python train.py --arch="convnext" --model="multi-label audio tagger" --dataset="synthesized solo parts of chorales (CocoChorales)" --train_examples=39062 --gain_aug_db=10 --n_mels=64 --hop_length=160 --input="log_mel" --spec_augment=true --win_length=400 --norm="layernorm" --activation="swiglu" --mlp_ratio=2.67 --dropout=0.05 --inner_norm=false --moe="soft" --num_experts=8 --moe_every=2 --expert_mlp_ratio=1 --slots_per_expert=1 --shared_expert=true --subsampling=2 --layers=16 --width=192 --kernel_size=7 --num_labels=51 --residual_init="none" --optimizer="soap" --beta2=0.99 --lr=0.0015 --beta1=0.9 --shampoo_beta=0.95 --eps=1e-08 --precondition_frequency=20 --max_precond_dim=1536 --one_sided=false --adamw_lr_other_params=0.0016 --steps=18200 --batch_size=128 --epochs=59.6 --lr_schedule="linear" --final_lr_fraction=0 --warmup_steps=360 --weight_decay=0.1 --adamw_weight_decay_other_params=0
Rows from expert 4 of block 11, named by matrix and row number. Rows with one number belong to one neuron. Each number is 50 + 12 x the weight over its row's rms, rounded and kept within 0 to 99. All counts start at 0. After the name is the row's rms in percent of the matrix's.
# gate: expert gate (model.blocks.11.mlp.gate, 8x192x192), inputs 0-95
# up: expert up (model.blocks.11.mlp.up, 8x192x192), inputs 0-95
# down: expert down (model.blocks.11.mlp.down, 8x192x192, transposed), outputs 0-95
gate.67 070:62 49 25 75 55 40 54 39 58 27 42 41 58 55 56 47 39 57 48 81 40 53 47 43 43 46 36 65 52 43 59 59 40 47 54 42 61 48 57 37 52 59 44 55 41 29 42 69 39 63 67 54 35 38 72 47 75 44 48 36 40 54 41 51 49 51 35 25 46 51 47 28 52 66 56 54 47 59 59 52 44 31 55 45 84 64 53 64 35 32 54 51 73 60 60 43
up.67 072:35 43 57 29 53 80 59 63 51 79 41 62 57 60 47 62 67 36 37 46 46 55 58 58 43 45 58 40 58 59 39 49 50 48 28 65 38 65 41 65 47 47 39 39 52 69 61 33 43 33 52 53 33 42 36 62 45 50 53 66 62 54 58 59 44 38 55 54 55 37 55 75 60 37 35 43 32 63 50 35 56 75 51 59 37 27 37 53 39 79 56 35 37 49 39 53
down.67 074:38 38 43 42 38 45 53 42 60 27 47 69 63 56 32 45 42 61 47 35 31 42 50 73 28 25 53 53 65 51 48 58 43 71 46 48 60 32 47 54 42 51 66 50 65 59 17 34 47 36 44 58 41 50 50 46 55 54 54 51 77 63 53 48 63 74 38 58 34 50 43 38 38 69 51 49 59 56 46 45 58 64 53 68 59 63 45 49 41 44 52 58 17 38 41 74
gate.68 091:68 57 47 39 29 51 74 57 54 49 45 64 60 49 44 72 44 42 46 43 76 30 39 45 44 59 53 42 50 74 62 62 48 43 62 51 64 61 50 37 47 52 52 38 54 41 32 51 59 52 50 55 68 64 65 45 44 37 52 54 79 45 50 57 67 49 54 43 63 34 45 35 49 58 51 61 50 47 51 21 41 44 46 40 55 51 68 59 20 63 64 69 32 50 60 28
up.68 093:36 37 46 41 58 58 68 47 73 31 69 56 62 60 55 45 63 48 54 63 76 52 44 37 61 74 55 61 56 46 80 34 62 60 51 55 62 43 52 43 47 47 52 51 33 38 51 30 55 70 59 46 53 47 63 57 71 61 42 44 46 49 48 14 66 50 48 53 75 51 43 62 60 45 40 67 43 44 44 72 58 60 53 37 49 48 65 40 35 39 36 35 40 52 61 52
down.68 085:40 64 47 49 58 62 27 73 65 40 39 48 43 49 38 58 57 44 41 43 57 33 43 54 54 34 46 45 42 72 58 40 42 43 48 49 43 31 72 54 69 38 56 39 40 43 51 42 48 63 38 57 42 40 38 60 44 57 33 71 65 35 37 51 54 62 53 54 56 68 73 55 60 39 43 75 51 39 69 41 55 61 43 29 42 76 55 46 54 42 55 62 56 48 23 58
gate.69 121:72 23 53 54 46 42 78 68 47 52 45 75 43 44 70 49 36 43 42 30 50 54 67 54 58 33 45 59 52 56 21 58 51 44 54 56 66 49 46 41 39 74 57 67 39 77 77 38 52 53 63 54 45 45 42 72 48 49 47 44 51 37 48 59 52 31 74 57 44 69 49 78 43 72 45 46 52 45 49 57 48 46 47 59 55 31 45 61 42 45 39 64 59 42 51 58
up.69 127:70 46 53 63 63 39 59 55 47 48 51 27 71 45 37 22 44 44 57 23 49 53 61 64 56 40 51 41 55 65 52 28 42 30 75 56 46 53 71 49 57 44 42 41 41 58 58 25 60 39 63 52 49 52 53 40 49 53 38 38 38 36 58 77 38 42 55 71 54 58 73 78 43 65 37 56 51 63 46 59 54 43 60 34 30 34 47 49 54 55 44 49 50 45 49 68
down.69 112:61 54 51 40 34 40 56 40 54 58 45 37 31 53 63 37 56 63 59 41 50 59 50 59 51 34 51 61 27 40 40 43 62 35 64 58 75 57 46 69 40 45 32 30 44 53 36 48 53 54 49 43 61 43 38 40 73 67 30 58 42 45 60 37 64 38 45 35 52 73 68 39 72 37 35 38 36 74 40 54 59 53 49 40 53 46 28 47 28 57 44 79 61 44 63 58
gate.70 071:83 45 46 67 43 63 70 63 48 46 52 37 71 63 49 54 45 31 63 66 51 52 59 49 54 53 54 45 42 63 52 47 75 40 46 49 67 62 54 40 47 49 39 54 66 67 11 41 64 58 47 40 24 71 34 34 60 34 31 46 51 51 62 39 46 40 63 52 59 64 29 42 66 64 39 54 55 38 53 66 47 40 53 49 36 68 56 54 67 58 47 41 59 49 66 55
up.70 067:43 35 42 70 52 50 43 59 64 56 50 36 52 42 38 61 56 55 53 39 47 73 43 48 53 55 58 49 53 43 69 45 44 58 61 44 50 58 17 48 59 43 59 40 59 52 54 34 35 36 28 53 50 56 38 46 33 49 79 52 72 44 52 29 53 45 53 50 37 58 38 31 46 42 57 70 27 33 77 38 73 61 48 70 47 47 35 51 40 65 57 44 50 69 49 57
down.70 073:30 53 53 38 59 55 50 55 44 48 54 34 65 34 54 34 76 59 43 39 37 53 62 55 37 24 37 43 51 58 60 50 44 23 41 56 47 53 54 58 44 39 48 64 54 43 53 43 22 49 46 72 68 33 35 59 49 71 54 50 59 65 32 61 27 61 31 50 50 45 72 20 76 43 67 45 55 78 59 44 55 45 29 50 45 30 58 37 56 34 44 61 60 44 39 72
gate.71 143:56 42 45 38 24 62 60 59 58 57 33 77 59 68 78 46 49 26 73 56 50 50 66 38 49 51 49 36 22 30 43 63 56 43 59 36 58 47 46 43 76 50 39 43 41 40 52 65 47 51 49 60 39 51 39 51 60 48 45 53 70 43 48 33 40 51 35 54 43 62 44 51 45 48 50 63 61 69 58 40 28 54 51 49 58 50 62 48 25 30 46 43 63 24 47 26
up.71 143:46 58 56 65 76 35 41 39 47 47 70 21 41 32 29 47 52 72 34 39 53 46 42 59 56 62 48 60 78 64 59 42 44 53 45 60 45 53 58 52 21 50 56 53 55 66 52 29 45 45 46 36 65 47 60 50 39 46 56 48 28 59 49 67 55 60 63 45 56 35 60 45 54 51 48 41 39 30 44 61 70 46 47 52 47 55 37 60 74 71 51 62 37 66 45 72
down.71 119:50 40 47 75 64 37 61 32 45 50 55 28 41 53 37 47 47 24 62 37 56 30 61 47 21 76 33 52 44 28 39 71 34 36 46 41 53 37 36 46 55 44 45 49 49 46 55 46 63 69 43 53 41 43 52 42 64 45 53 39 55 55 50 69 45 54 48 50 56 56 67 43 54 66 40 36 40 54 54 41 43 54 66 52 60 45 67 39 54 46 69 49 49 64 50 71
gate.72 122:61 57 38 54 47 71 53 38 50 60 49 59 66 35 58 33 55 43 44 48 49 58 55 70 47 35 68 49 48 56 48 44 59 48 39 40 56 33 31 34 41 50 52 45 58 37 66 34 62 31 63 47 67 34 66 52 47 59 52 40 67 40 58 48 39 68 64 51 56 70 57 62 48 54 55 53 61 49 38 51 35 48 42 28 41 53 45 61 67 58 58 59 29 54 68 85
up.72 141:30 58 46 41 38 35 61 44 48 51 49 40 46 79 53 85 44 46 47 71 58 36 40 62 49 55 42 35 56 29 40 49 50 22 66 70 27 64 73 54 46 47 58 39 28 31 36 55 40 60 43 34 45 53 46 89 32 31 51 42 41 54 51 57 61 38 32 53 41 37 54 44 41 38 36 47 56 42 53 43 76 50 55 45 53 46 61 32 42 53 48 28 55 51 38 35
down.72 103:43 53 39 39 52 47 45 67 61 54 62 55 59 35 55 62 57 37 43 61 42 62 56 35 59 52 57 30 59 38 57 38 57 73 49 41 52 56 48 50 13 46 42 47 46 47 57 46 57 55 72 56 58 47 51 74 28 40 40 39 61 45 20 53 40 60 59 42 58 66 41 47 44 37 57 40 41 43 56 59 51 35 57 62 56 40 57 25 48 67 17 50 48 72 66 22
gate.73 076:26 57 53 59 52 44 53 55 18 52 30 83 75 42 50 47 48 61 44 43 49 49 27 60 55 50 21 56 48 62 24 42 58 52 45 57 43 54 33 51 46 45 41 71 50 57 50 67 46 48 71 68 52 54 49 61 42 56 35 39 51 54 22 59 56 55 61 61 43 48 46 55 53 21 56 58 27 61 54 49 32 61 63 55 34 51 65 59 57 58 54 36 55 68 48 51
up.73 073:57 69 41 40 67 64 45 58 60 60 74 41 41 49 32 40 50 41 47 65 47 33 60 29 48 59 48 58 46 50 41 36 44 51 42 47 39 39 45 58 37 63 49 39 39 38 64 26 54 43 45 40 73 41 51 62 40 44 44 68 45 53 69 43 51 43 37 40 53 74 45 48 37 53 24 57 70 40 61 69 75 58 40 46 60 65 18 54 60 58 47 64 50 32 47 58
down.73 078:47 59 74 35 66 55 44 51 27 38 53 49 58 40 38 60 51 49 43 45 53 53 48 64 44 43 46 37 58 47 32 44 40 54 61 52 34 47 49 48 38 50 51 58 52 30 38 69 44 63 55 30 55 27 69 45 45 52 45 68 42 71 60 40 51 61 62 60 51 66 39 35 52 74 48 35 62 56 47 36 49 72 83 59 61 68 72 45 61 46 42 75 52 53 48 45
gate.74 092:52 48 59 29 56 41 56 71 29 48 57 66 70 33 83 47 53 67 36 50 51 59 50 37 47 48 62 59 62 54 67 43 63 62 41 44 59 42 42 40 63 74 45 50 58 22 33 52 51 55 39 51 49 37 48 50 39 46 35 36 61 53 53 60 42 53 41 66 51 42 48 56 74 43 45 51 40 62 40 65 38 57 51 54 54 53 62 58 62 36 26 36 43 28 62 50
up.74 099:61 46 61 59 55 56 29 38 55 66 45 60 12 48 52 54 63 28 71 68 38 50 57 42 61 42 33 44 54 60 58 41 43 69 68 39 49 57 61 48 50 50 57 50 56 59 40 54 49 19 50 55 42 56 39 31 72 65 61 63 55 39 35 43 63 34 64 25 65 53 54 33 30 38 48 61 43 56 54 41 47 49 47 34 56 52 72 55 60 51 43 66 49 69 47 50
down.74 094:38 62 40 34 33 57 65 46 54 56 58 45 38 53 45 52 39 62 33 60 41 45 50 57 36 38 60 60 52 43 52 57 33 63 64 52 44 42 39 41 51 47 55 54 39 56 39 39 35 51 34 63 37 25 37 53 19 67 42 63 37 64 62 47 48 47 49 27 59 72 71 30 26 58 27 42 46 53 41 46 24 36 43 67 50 43 45 35 59 53 37 57 51 39 63 44
gate.75 093:33 55 40 50 48 55 38 35 59 58 39 58 40 38 67 41 45 40 38 39 73 37 60 75 55 66 81 76 53 63 48 53 44 62 56 44 49 53 61 53 37 50 47 56 63 29 52 57 50 44 45 55 49 63 55 40 77 45 55 67 37 49 52 50 46 48 43 45 48 67 55 66 48 33 56 56 56 51 60 40 60 41 73 60 47 63 45 69 37 42 40 49 47 66 43 27
up.75 108:53 44 33 87 16 61 75 62 69 49 56 59 50 48 64 56 49 56 57 52 57 41 52 54 59 47 57 69 25 39 30 43 73 28 58 49 43 65 47 60 69 49 40 45 56 25 43 53 60 51 45 42 52 48 35 50 69 40 51 31 71 62 52 54 44 46 58 59 39 59 54 74 54 58 65 55 55 44 66 56 45 33 58 53 71 65 66 28 40 64 27 61 44 66 52 46
down.75 110:55 49 47 63 52 35 55 48 39 44 47 43 55 33 49 38 65 28 38 55 46 46 66 64 53 58 51 34 54 53 65 67 57 40 38 75 93 47 41 47 44 49 64 47 53 58 56 44 32 61 38 70 58 73 66 65 65 59 76 51 71 41 45 53 49 30 45 51 63 48 44 49 48 45 51 72 43 34 54 42 53 10 44 48 38 73 50 33 50 42 58 47 24 54 44 60
gate.76 092:53 31 49 49 68 54 45 45 28 51 56 64 65 52 49 56 54 70 57 66 58 41 61 61 60 45 36 61 57 66 56 41 57 64 59 57 64 42 53 45 43 76 32 65 62 49 31 60 64 44 56 22 64 49 49 64 72 52 43 40 24 49 54 58 58 42 49 30 60 67 45 36 58 48 50 50 54 73 33 40 19 49 39 22 40 77 63 51 45 40 44 58 53 34 43 54
up.76 088:50 43 38 52 61 47 48 58 33 41 53 33 52 48 44 46 51 64 39 63 46 51 44 55 50 54 46 52 51 43 60 36 42 45 46 32 52 53 64 49 63 36 79 57 57 64 51 40 58 42 42 49 60 46 44 37 56 50 30 57 62 59 71 77 57 61 53 22 72 39 49 44 46 37 69 63 42 74 36 14 28 39 46 33 64 51 48 49 85 56 40 23 54 45 52 47
down.76 090:43 42 32 45 27 54 45 34 42 62 50 58 78 58 47 30 48 51 24 52 43 47 86 52 17 28 35 61 50 54 61 57 31 67 51 60 62 66 39 53 46 54 40 38 37 68 49 52 39 63 57 73 51 40 61 37 49 58 60 50 42 54 47 35 49 60 51 24 38 56 60 66 48 43 53 65 58 61 44 56 43 34 67 45 51 49 35 65 49 39 68 73 56 37 45 37