config.toml
train_examples = 39062
input = "log_mel"
activation = "swiglu"
inner_norm = false
moe_every = 2
slots_per_expert = 1
subsampling = 2
num_labels = 51
optimizer = "soap"
shampoo_beta = 0.95
batch_size = 128
lr_schedule = "linear"
final_lr_fraction = 0
adamw_weight_decay_other_params = 0
Rows from block 11 of a small multi-label audio tagger, named by matrix and row number. Rows with one number within an expert belong to one neuron, the router's apart. Each number is 128 + 24 x the weight over its row's rms, rounded and kept within 0 to 255. All counts start at 0. Numbers have three digits each. After the name is the row's rms in percent of the matrix's.
Before each expert's rows are labels from the 100 clips, of 14976, where the router gives the expert most weight on average: "strongest on" is what is common among them. Only what is clearly more common there than usual is listed. The data: synthesized solo parts of chorales (CocoChorales).
# router: slot weights (model.blocks.11.mlp.router.weight, 8x192, trained with AdamW), inputs 96-191
# gate: expert gate (model.blocks.11.mlp.gate, 8x192x192), inputs 96-191
# up: expert up (model.blocks.11.mlp.up, 8x192x192), inputs 96-191
# down: expert down (model.blocks.11.mlp.down, 8x192x192, transposed), outputs 96-191

# expert 2
strongest on: note B4; note A4; violin; note A#4
router.2 079:112146167117144129098120173101136144118095128141097113126100122120116144106139145075146119087098132129142137132172132092109163154148149120139121137119171139162132165112139087117177091113148112128128139160112120135068132140172157118155117126101112155119100104158121145116106096103133164123
gate.0 109:131085172148097118141106096137144126130119135126088096138152144146103133120110134136107050133118144101118136148167132113143137150124121095118090118162117111123138130128125142158150078162125097115122143119208148157130173143123121124146147109115157144093140134135144138118143117118126110120
up.0 115:135099128156124085143117107122128124132140139157083116127125114142074135135119155120108066120101125095134137128129110123115138144116121113141083108144131155127127146123111135127142091154124115135128144132203170114129145127134123135147164090105125131085150108145125135120128124142137107142
down.0 112:144172131161144105151141160100147118139111124138133085129126132128130134130125157139109124143126059146111089150112106137159115106120120117140150151111133156131134163131111147133124120136082132131155126148064169130143125110104090130126133178139130223109079156109128146144153117141158134123
gate.1 063:127138114123139161140108132121109086095140116124115156119142102139102115138137138102157140118158103176142143127126126130113083091169127109120118122129123118137106179155128110109131118156124115094161152117140106119097129098109142103146094155132117151147128133112154203151149146104144169154
up.1 058:173139137112130132115113100162158182157146115146084114150115123147150133157107123098123151111172128104150144109129114132108109149119118145119141152121170101118118139109113116116138088176105146124207138095079125124083103102171135098125134120138089106118149119141151105141080112084137170142
down.1 068:143159153141154109123132128138142142151117110105182123137128151114126154159165153126128142153162181133105087114126122097132113112125124180158128141165110144124106120132128107147176139109134121133160088119118187103153161151101135151149131120115094112078119163119123125134140116069125155093
gate.2 100:156145106169158114109206115147125101123121095086146086132101077103147133108118137125111147148149143144125130160134146151135136127166137151133131115109133118126121133162120116114166111165147106103117134149105115038086145147136152161123099175121157123120137116115142126102124092135116149112
up.2 097:134134126161126096101174130145184098132109120082159104127102096107140137126090122130116145145157143116156147146136159116165177133139144143101141118117134145139135144132126125113147146180145112123116129155112108057075154164142161149152103144120172139085124138126117106113130093141109143095
down.2 101:073138122140144102114090126157151116154119100122165137112129108155083127147128118119120095124154156154129095117121090105162156162113142165137091167108155143127187139137091120141191132117166168129125161131133154122123103137108073142144129133165150134101120163141151118107139085087170141107
gate.3 084:130138129081119143121082100104176158153116139170156162112156133118133153116096086123160116109100126124131123107101119155127143150141125123118123133132092126119114131146104150114126094126106087145126121128166118141148073166154132153134072159150093127158100124150139130129117170117116160142
up.3 085:098113100171148088120138133179146095122099121086140097123144134121136168162146123114097125133159122109164137125142088124112133134100110146140162122128121123140109117130162126133148130133123154109123091119118121138117158120089084112122129130081160102066095138073103072140114129132148052117
down.3 104:121112130207109152142112085150151144148139133129122068143107114130121152131191145094134171144148152150133148141139112122115112154138140110124166140130161164156118136154124133127163123141144116105122112152117164090102161160162112097149160153115097121130109107105119125148142096126152168147

# expert 4
strongest on: note D#4; trombone; viola
router.4 082:143130133115159100140098133094147144192151142092114094151137146100126169151160108133178122118105120082165136117141127154105157183137141107107150154119170139164104138122103118180075136153122088155084119144135124137121151147137122119128119116102149122152157127108119151121113111115086164107
gate.0 107:164122127143121069114101169145154101128135163098126134123141132104090121125109087112128118139159153119127153120101132168126125160111101092170102154128116135128155138136086099080109157140160094203099077090097156095124131121108124116111159113169133140141101144102153091078119114165122109112
up.0 107:093143146092129174120135092103092161143141084188112140129110100141147127116129194123116157114113124114126119117135129081120127127154163147110138112108140127122101111109172127143125103098104150071130176167147105158148108119113145125137083140092152134126134103153121162210132134093124106155
down.0 108:137133139092153131153109134135137126154148117146134148105121185093079126096153112132087111118151101108184101154157103097110162117150175106185094095126109114096127109084136098129126106123148112133129139167155146152167114114149139155146110109099152094122124128083128142125121128129158122101
gate.1 102:137169119116153178089123155138096151146157108102108156118120114159128091144101113160131124118101107133127119115139157121112158120168144125126132140092141152126099137163119102125120131135092123140152083160125159141159085083135158160165116151127179216165142104065138151115133146142103153108
up.1 103:126080148145100093156161130144172111128085144138120112132125119102134116089160159079144145147163126149123151125104112111141110147107102135120117122163118095128133144105136163103127141107169136123116168104131103107098166169130100090092151108139056047082125144210136105137117099116148098152
down.1 090:152154151147099108125121124166096124165110138155155101124169148103088154109059103102148132091121130115116105167148119162113129125123146150154131153119140114148142141069139149125150132133155118106118132146147074101126136110126086091101141069165155149142104156126106128099140119135132107112
gate.2 107:134127149114138076108084098141103084139147108173081132124127101125101120127144142154090129130156123139155106141135113151174174139116145099166134160118112150108109181083142117128137123041116134141093101135146148066112134117107104104098114114157112143131130135133103157125133117101082170125
up.2 101:130110137124180118122092159132150126115129118142078135151126098112098108129142160144082108135142112099123122118105101150134187134121141109178123168111120144111109214125127130112111119097115104132096095140171143117116125123113131124095130110176124110140125132141100156117134118095130180158
down.2 135:107148128124116141136109111151120113095155090109142134129101119123121120104171162135136164132140093096124134116116177181139118104147109123119159096105139135119131111144144136171154105172177122092125149148162119134107105104112134157141097118144154135137137108125158175087086145095181157207
gate.3 091:133100114157144172110099128096122111081178152108138146104138105135089135130099160133103104155141157105143072125119097153103156123145123111134134123091100131149116139112127122132115132121108110108133130159135151111134160148167126141119166126146154156126158110128138126096118169137156137122
up.3 092:130125094174148183120115122121136107084189135116144147090139105149093142115122144158112111153132150121157089108102098148107151139145122086135135109121112116148129133127113134118114140106105101112123140153130141115124136158135134128129167118196147151146130115116125103106113177140166120142
down.3 105:093121167091088163131137117150153096123151114111140088081139151129174085107130125135141211094132095152142108134118121138109132141130138087097127095162136121094148112117116160160141124137125145142140120114117136072113152133115147115127135121128116185159174107169147129125143103113131156133

# expert 1
strongest on: note A#3; tuba; note C4; note D#3
router.1 124:144167160115123105098120122165107145101101095164133130128142120118163117139145107088172173124107169162081142120205157105159103131152138112115139173083150120165140146090176123109149112124098149124133106152176089138092138142104148092128096102136167129115102130120123125124120083122133147161
gate.0 064:121146152119097117131097104146135114114103093110119122145118135085145131138138113148061154221128141117108140158164134117126137102145150146137076106120116103120125123151112102108146133135091172167139156142130110115149130131110130144153109121098113112157108136111139115188141124153132108152
up.0 064:159105147126128091107137128113096135143135136147110081134150152156143156136152141149126110151103143141114136130137132081112117090131120119108152174114149111112169130069157124101136111159120125143136155142106089180084093136142165111143126138147093101104127132141132091109133120119139202142
down.0 066:067087159123188088110116153183105097133156141113130107098156120108129130140138177108122109097077125141119129147110098132156164114133115119124155107125125124148131167088168135136114138114123176131142086113089111081136159139112155147097132116108149146109081120098105124153103105109061117166
gate.1 075:093112135123131142128103134114112162164167169134121162132134098132155069125121126144131079141130156098143110124164124152124125129153143092117108091155149111154136128119133107146148154134124106127147112112121120110114168079098105143156159192136136170115129081144118133125116152128138135129
up.1 074:111110130132154121133156135107101151134105127153096092137118118148130103123159099125110133116140091131160110141129083156138132171122121136084157134126169146112107173152097153134127132153133074166108086087112144154121120161148133123080094137133133154134125100143171163145104141174118084133
down.1 076:165147134118080132111133165106134150126117080142130075145124101148138138122097116189150119105165071112121170116130100115099110091130161168124092148120110107146147149129160144148155097105133155101159146107106122108160132133139129155167118077111149156148151134165107128154150108139134161100
gate.2 143:111144114147092118129102151127206160135121177103082081125124100135106172145133103082130135151103124102164171161145123122094155156104124107081121152115125130193105104121096098137136115118136119146109134201151164133096150151160129111123113117073146141112144120111151144120113140129131096135
up.2 130:132119119119172099138163159160070110113146131129197131120110171122143061104107109183087182121138145133124100124110101155139076109110128163153130146142136106083121125140127121154139167156123123107125111097063128121176106101108107162120117130179118093161150152133119141129118105122111120119
down.2 132:117139129132140119115127139157150158120138126107111149095098117108090144105111122135093111156151145100150092132139099178146142110176154142139115121153135077111144149116159110139115168155120156131116119158179121093095124111135144119114128151135131136103113144126144123068168108141166083143
gate.3 098:131115130130139106107079146120135150137148116112121144122136102107118190182124120101155152141133139174135167128158146124176152128129154133129162155153149106141111086159142125114117166142110097146097112123121165082109118118127152121136130128105189106125147150128143122103143174100107151092
up.3 094:145123107136177161128187112138097143113115116158129101151107152167142078099159177113098135126099116111157123149124132158130127140146129123117116102130120100122132184093121098106092120115148129117169140128120111144122085152139114150160101150139081132126103118125114129120142080133131096150
down.3 092:165123135124129143137130088116141123105115134147099125148126105046108145121189152126144118110136110176106105128145104154125147113087154116155139103118116084094128142126163126144150148156151109093187124115114129160122089111077085130114105149129155125161092127165160119132117123101098113095

# expert 3
strongest on: note E4; cello; note F#3; instrument: bassoon
router.3 074:125098126111177110152090135124120141172145121097120161118117130107116158139142132129157146143130136103137143095122143151092142138164116094067121157149152106141091136114105114104090137183133107156103143149094168112113169126150125187141132115092151113150158122132104139112102116133114134105
gate.0 129:130128190147117147101149118114092168086101120140160125103152139143144125141132147084135087155123094141149117159156145123177183108145131140051094141174133133159107139133135116161128128135094171135116107093090107115141176134115169112157155095140148113148140124116154117185150137138139134072
up.0 136:118134161142095151105150109116090156092109133105165154100157128149165135141153169088132103166124088116135130143149164131161182110156122144075111162181120136155101141150159108167115124144110158158094116088091091120155164157119161096154158107141140113135143134126144121167134127135146130087
down.0 117:103146107181111114096166098137123177116117141120134066163119149143124139161151166164147130167097151127091160149125104167122091157108103149165111141158159082166140143187121153102113080161141157134117117119187117140123093140120128139157152109151145105108097112094141125130124130201114122135
gate.1 078:148115125117069084109085119159125158136133126168125070133149135105116104127125128141146176096098120118152146128139130138120113112140107107133115161103118087128116139147135130100144129119139118133110142122143133101159152099113118190123112109112165139121126143092161131128110118115117082115
up.1 073:123121119144119169121196147138141121122157120099120175133102123178151153147155101055092064139146109139110075137129136121134135134112151188089138094138110146116137146105118124150105114134146125123119106149116121123089115148148126097126123117138098095131154116167148139115145135145130144143
down.1 078:146115107148164097168163171099125110130092102122103132124127182149104123118102155136135157183116123136141130120102138154176080109113138144117097149131133156127164086167193157160139078156154151134126159106150113109154143135127133124145145141130111120111181123138095139169071161116121134086
gate.2 114:144120114144155161111143135123119085126120153135106105094122154142148090137142128124119121109122126094116114092082123105117158115136104161075144123101131143092128159138151150120120152143146112074164171132119131155131145162084132135168082164130127133134142130119095132123178175089122146113
up.2 108:120138151109095094126103116119129157141146092132162140144136113126110155123135124128136119165130135147137148172174124148152098119103140096192085115163119123184112104122119116137132096114123160171129076135154130093134111098147129121090166078129129113111127137145136103146101074147142108154
down.2 102:123141106117126090129121136158125126126123117115104132128143182126133096102085122105084118073168167164099111124118162171152093122090141150140097208112127168145117129155093108137126108116173142120077149119120167131144125161132126147125077092107129102126127098136094152132148134108109132115
gate.3 071:113119128139136138119107095129112181156090154137146116142176146072125104161142121127094103107101136112106123168111131152131130151114137113150126123132118145121135144117127137094124168138151139094105103104162151170116113127102126114110105128126119101127136127099094090180147178121116083152
up.3 070:152129201117127134110126153104129118116215113138092126109102122185148167103106089120128146138117132090111118105116146120118152104146098119101141116106120126099128122115127130173144056152117148167139169129133153121112139107118170139197124144130127117074106105165135132123140084138116128092
down.3 079:111086132128091127112109145162139098122123129131155106107136114096185132109131086161092134087108177103109140148101102146194163125181129084129138118138139125162150164083174094173165147133140133120126142179103086134122134136129134091135124145106122108135119116112153118146153096159132148114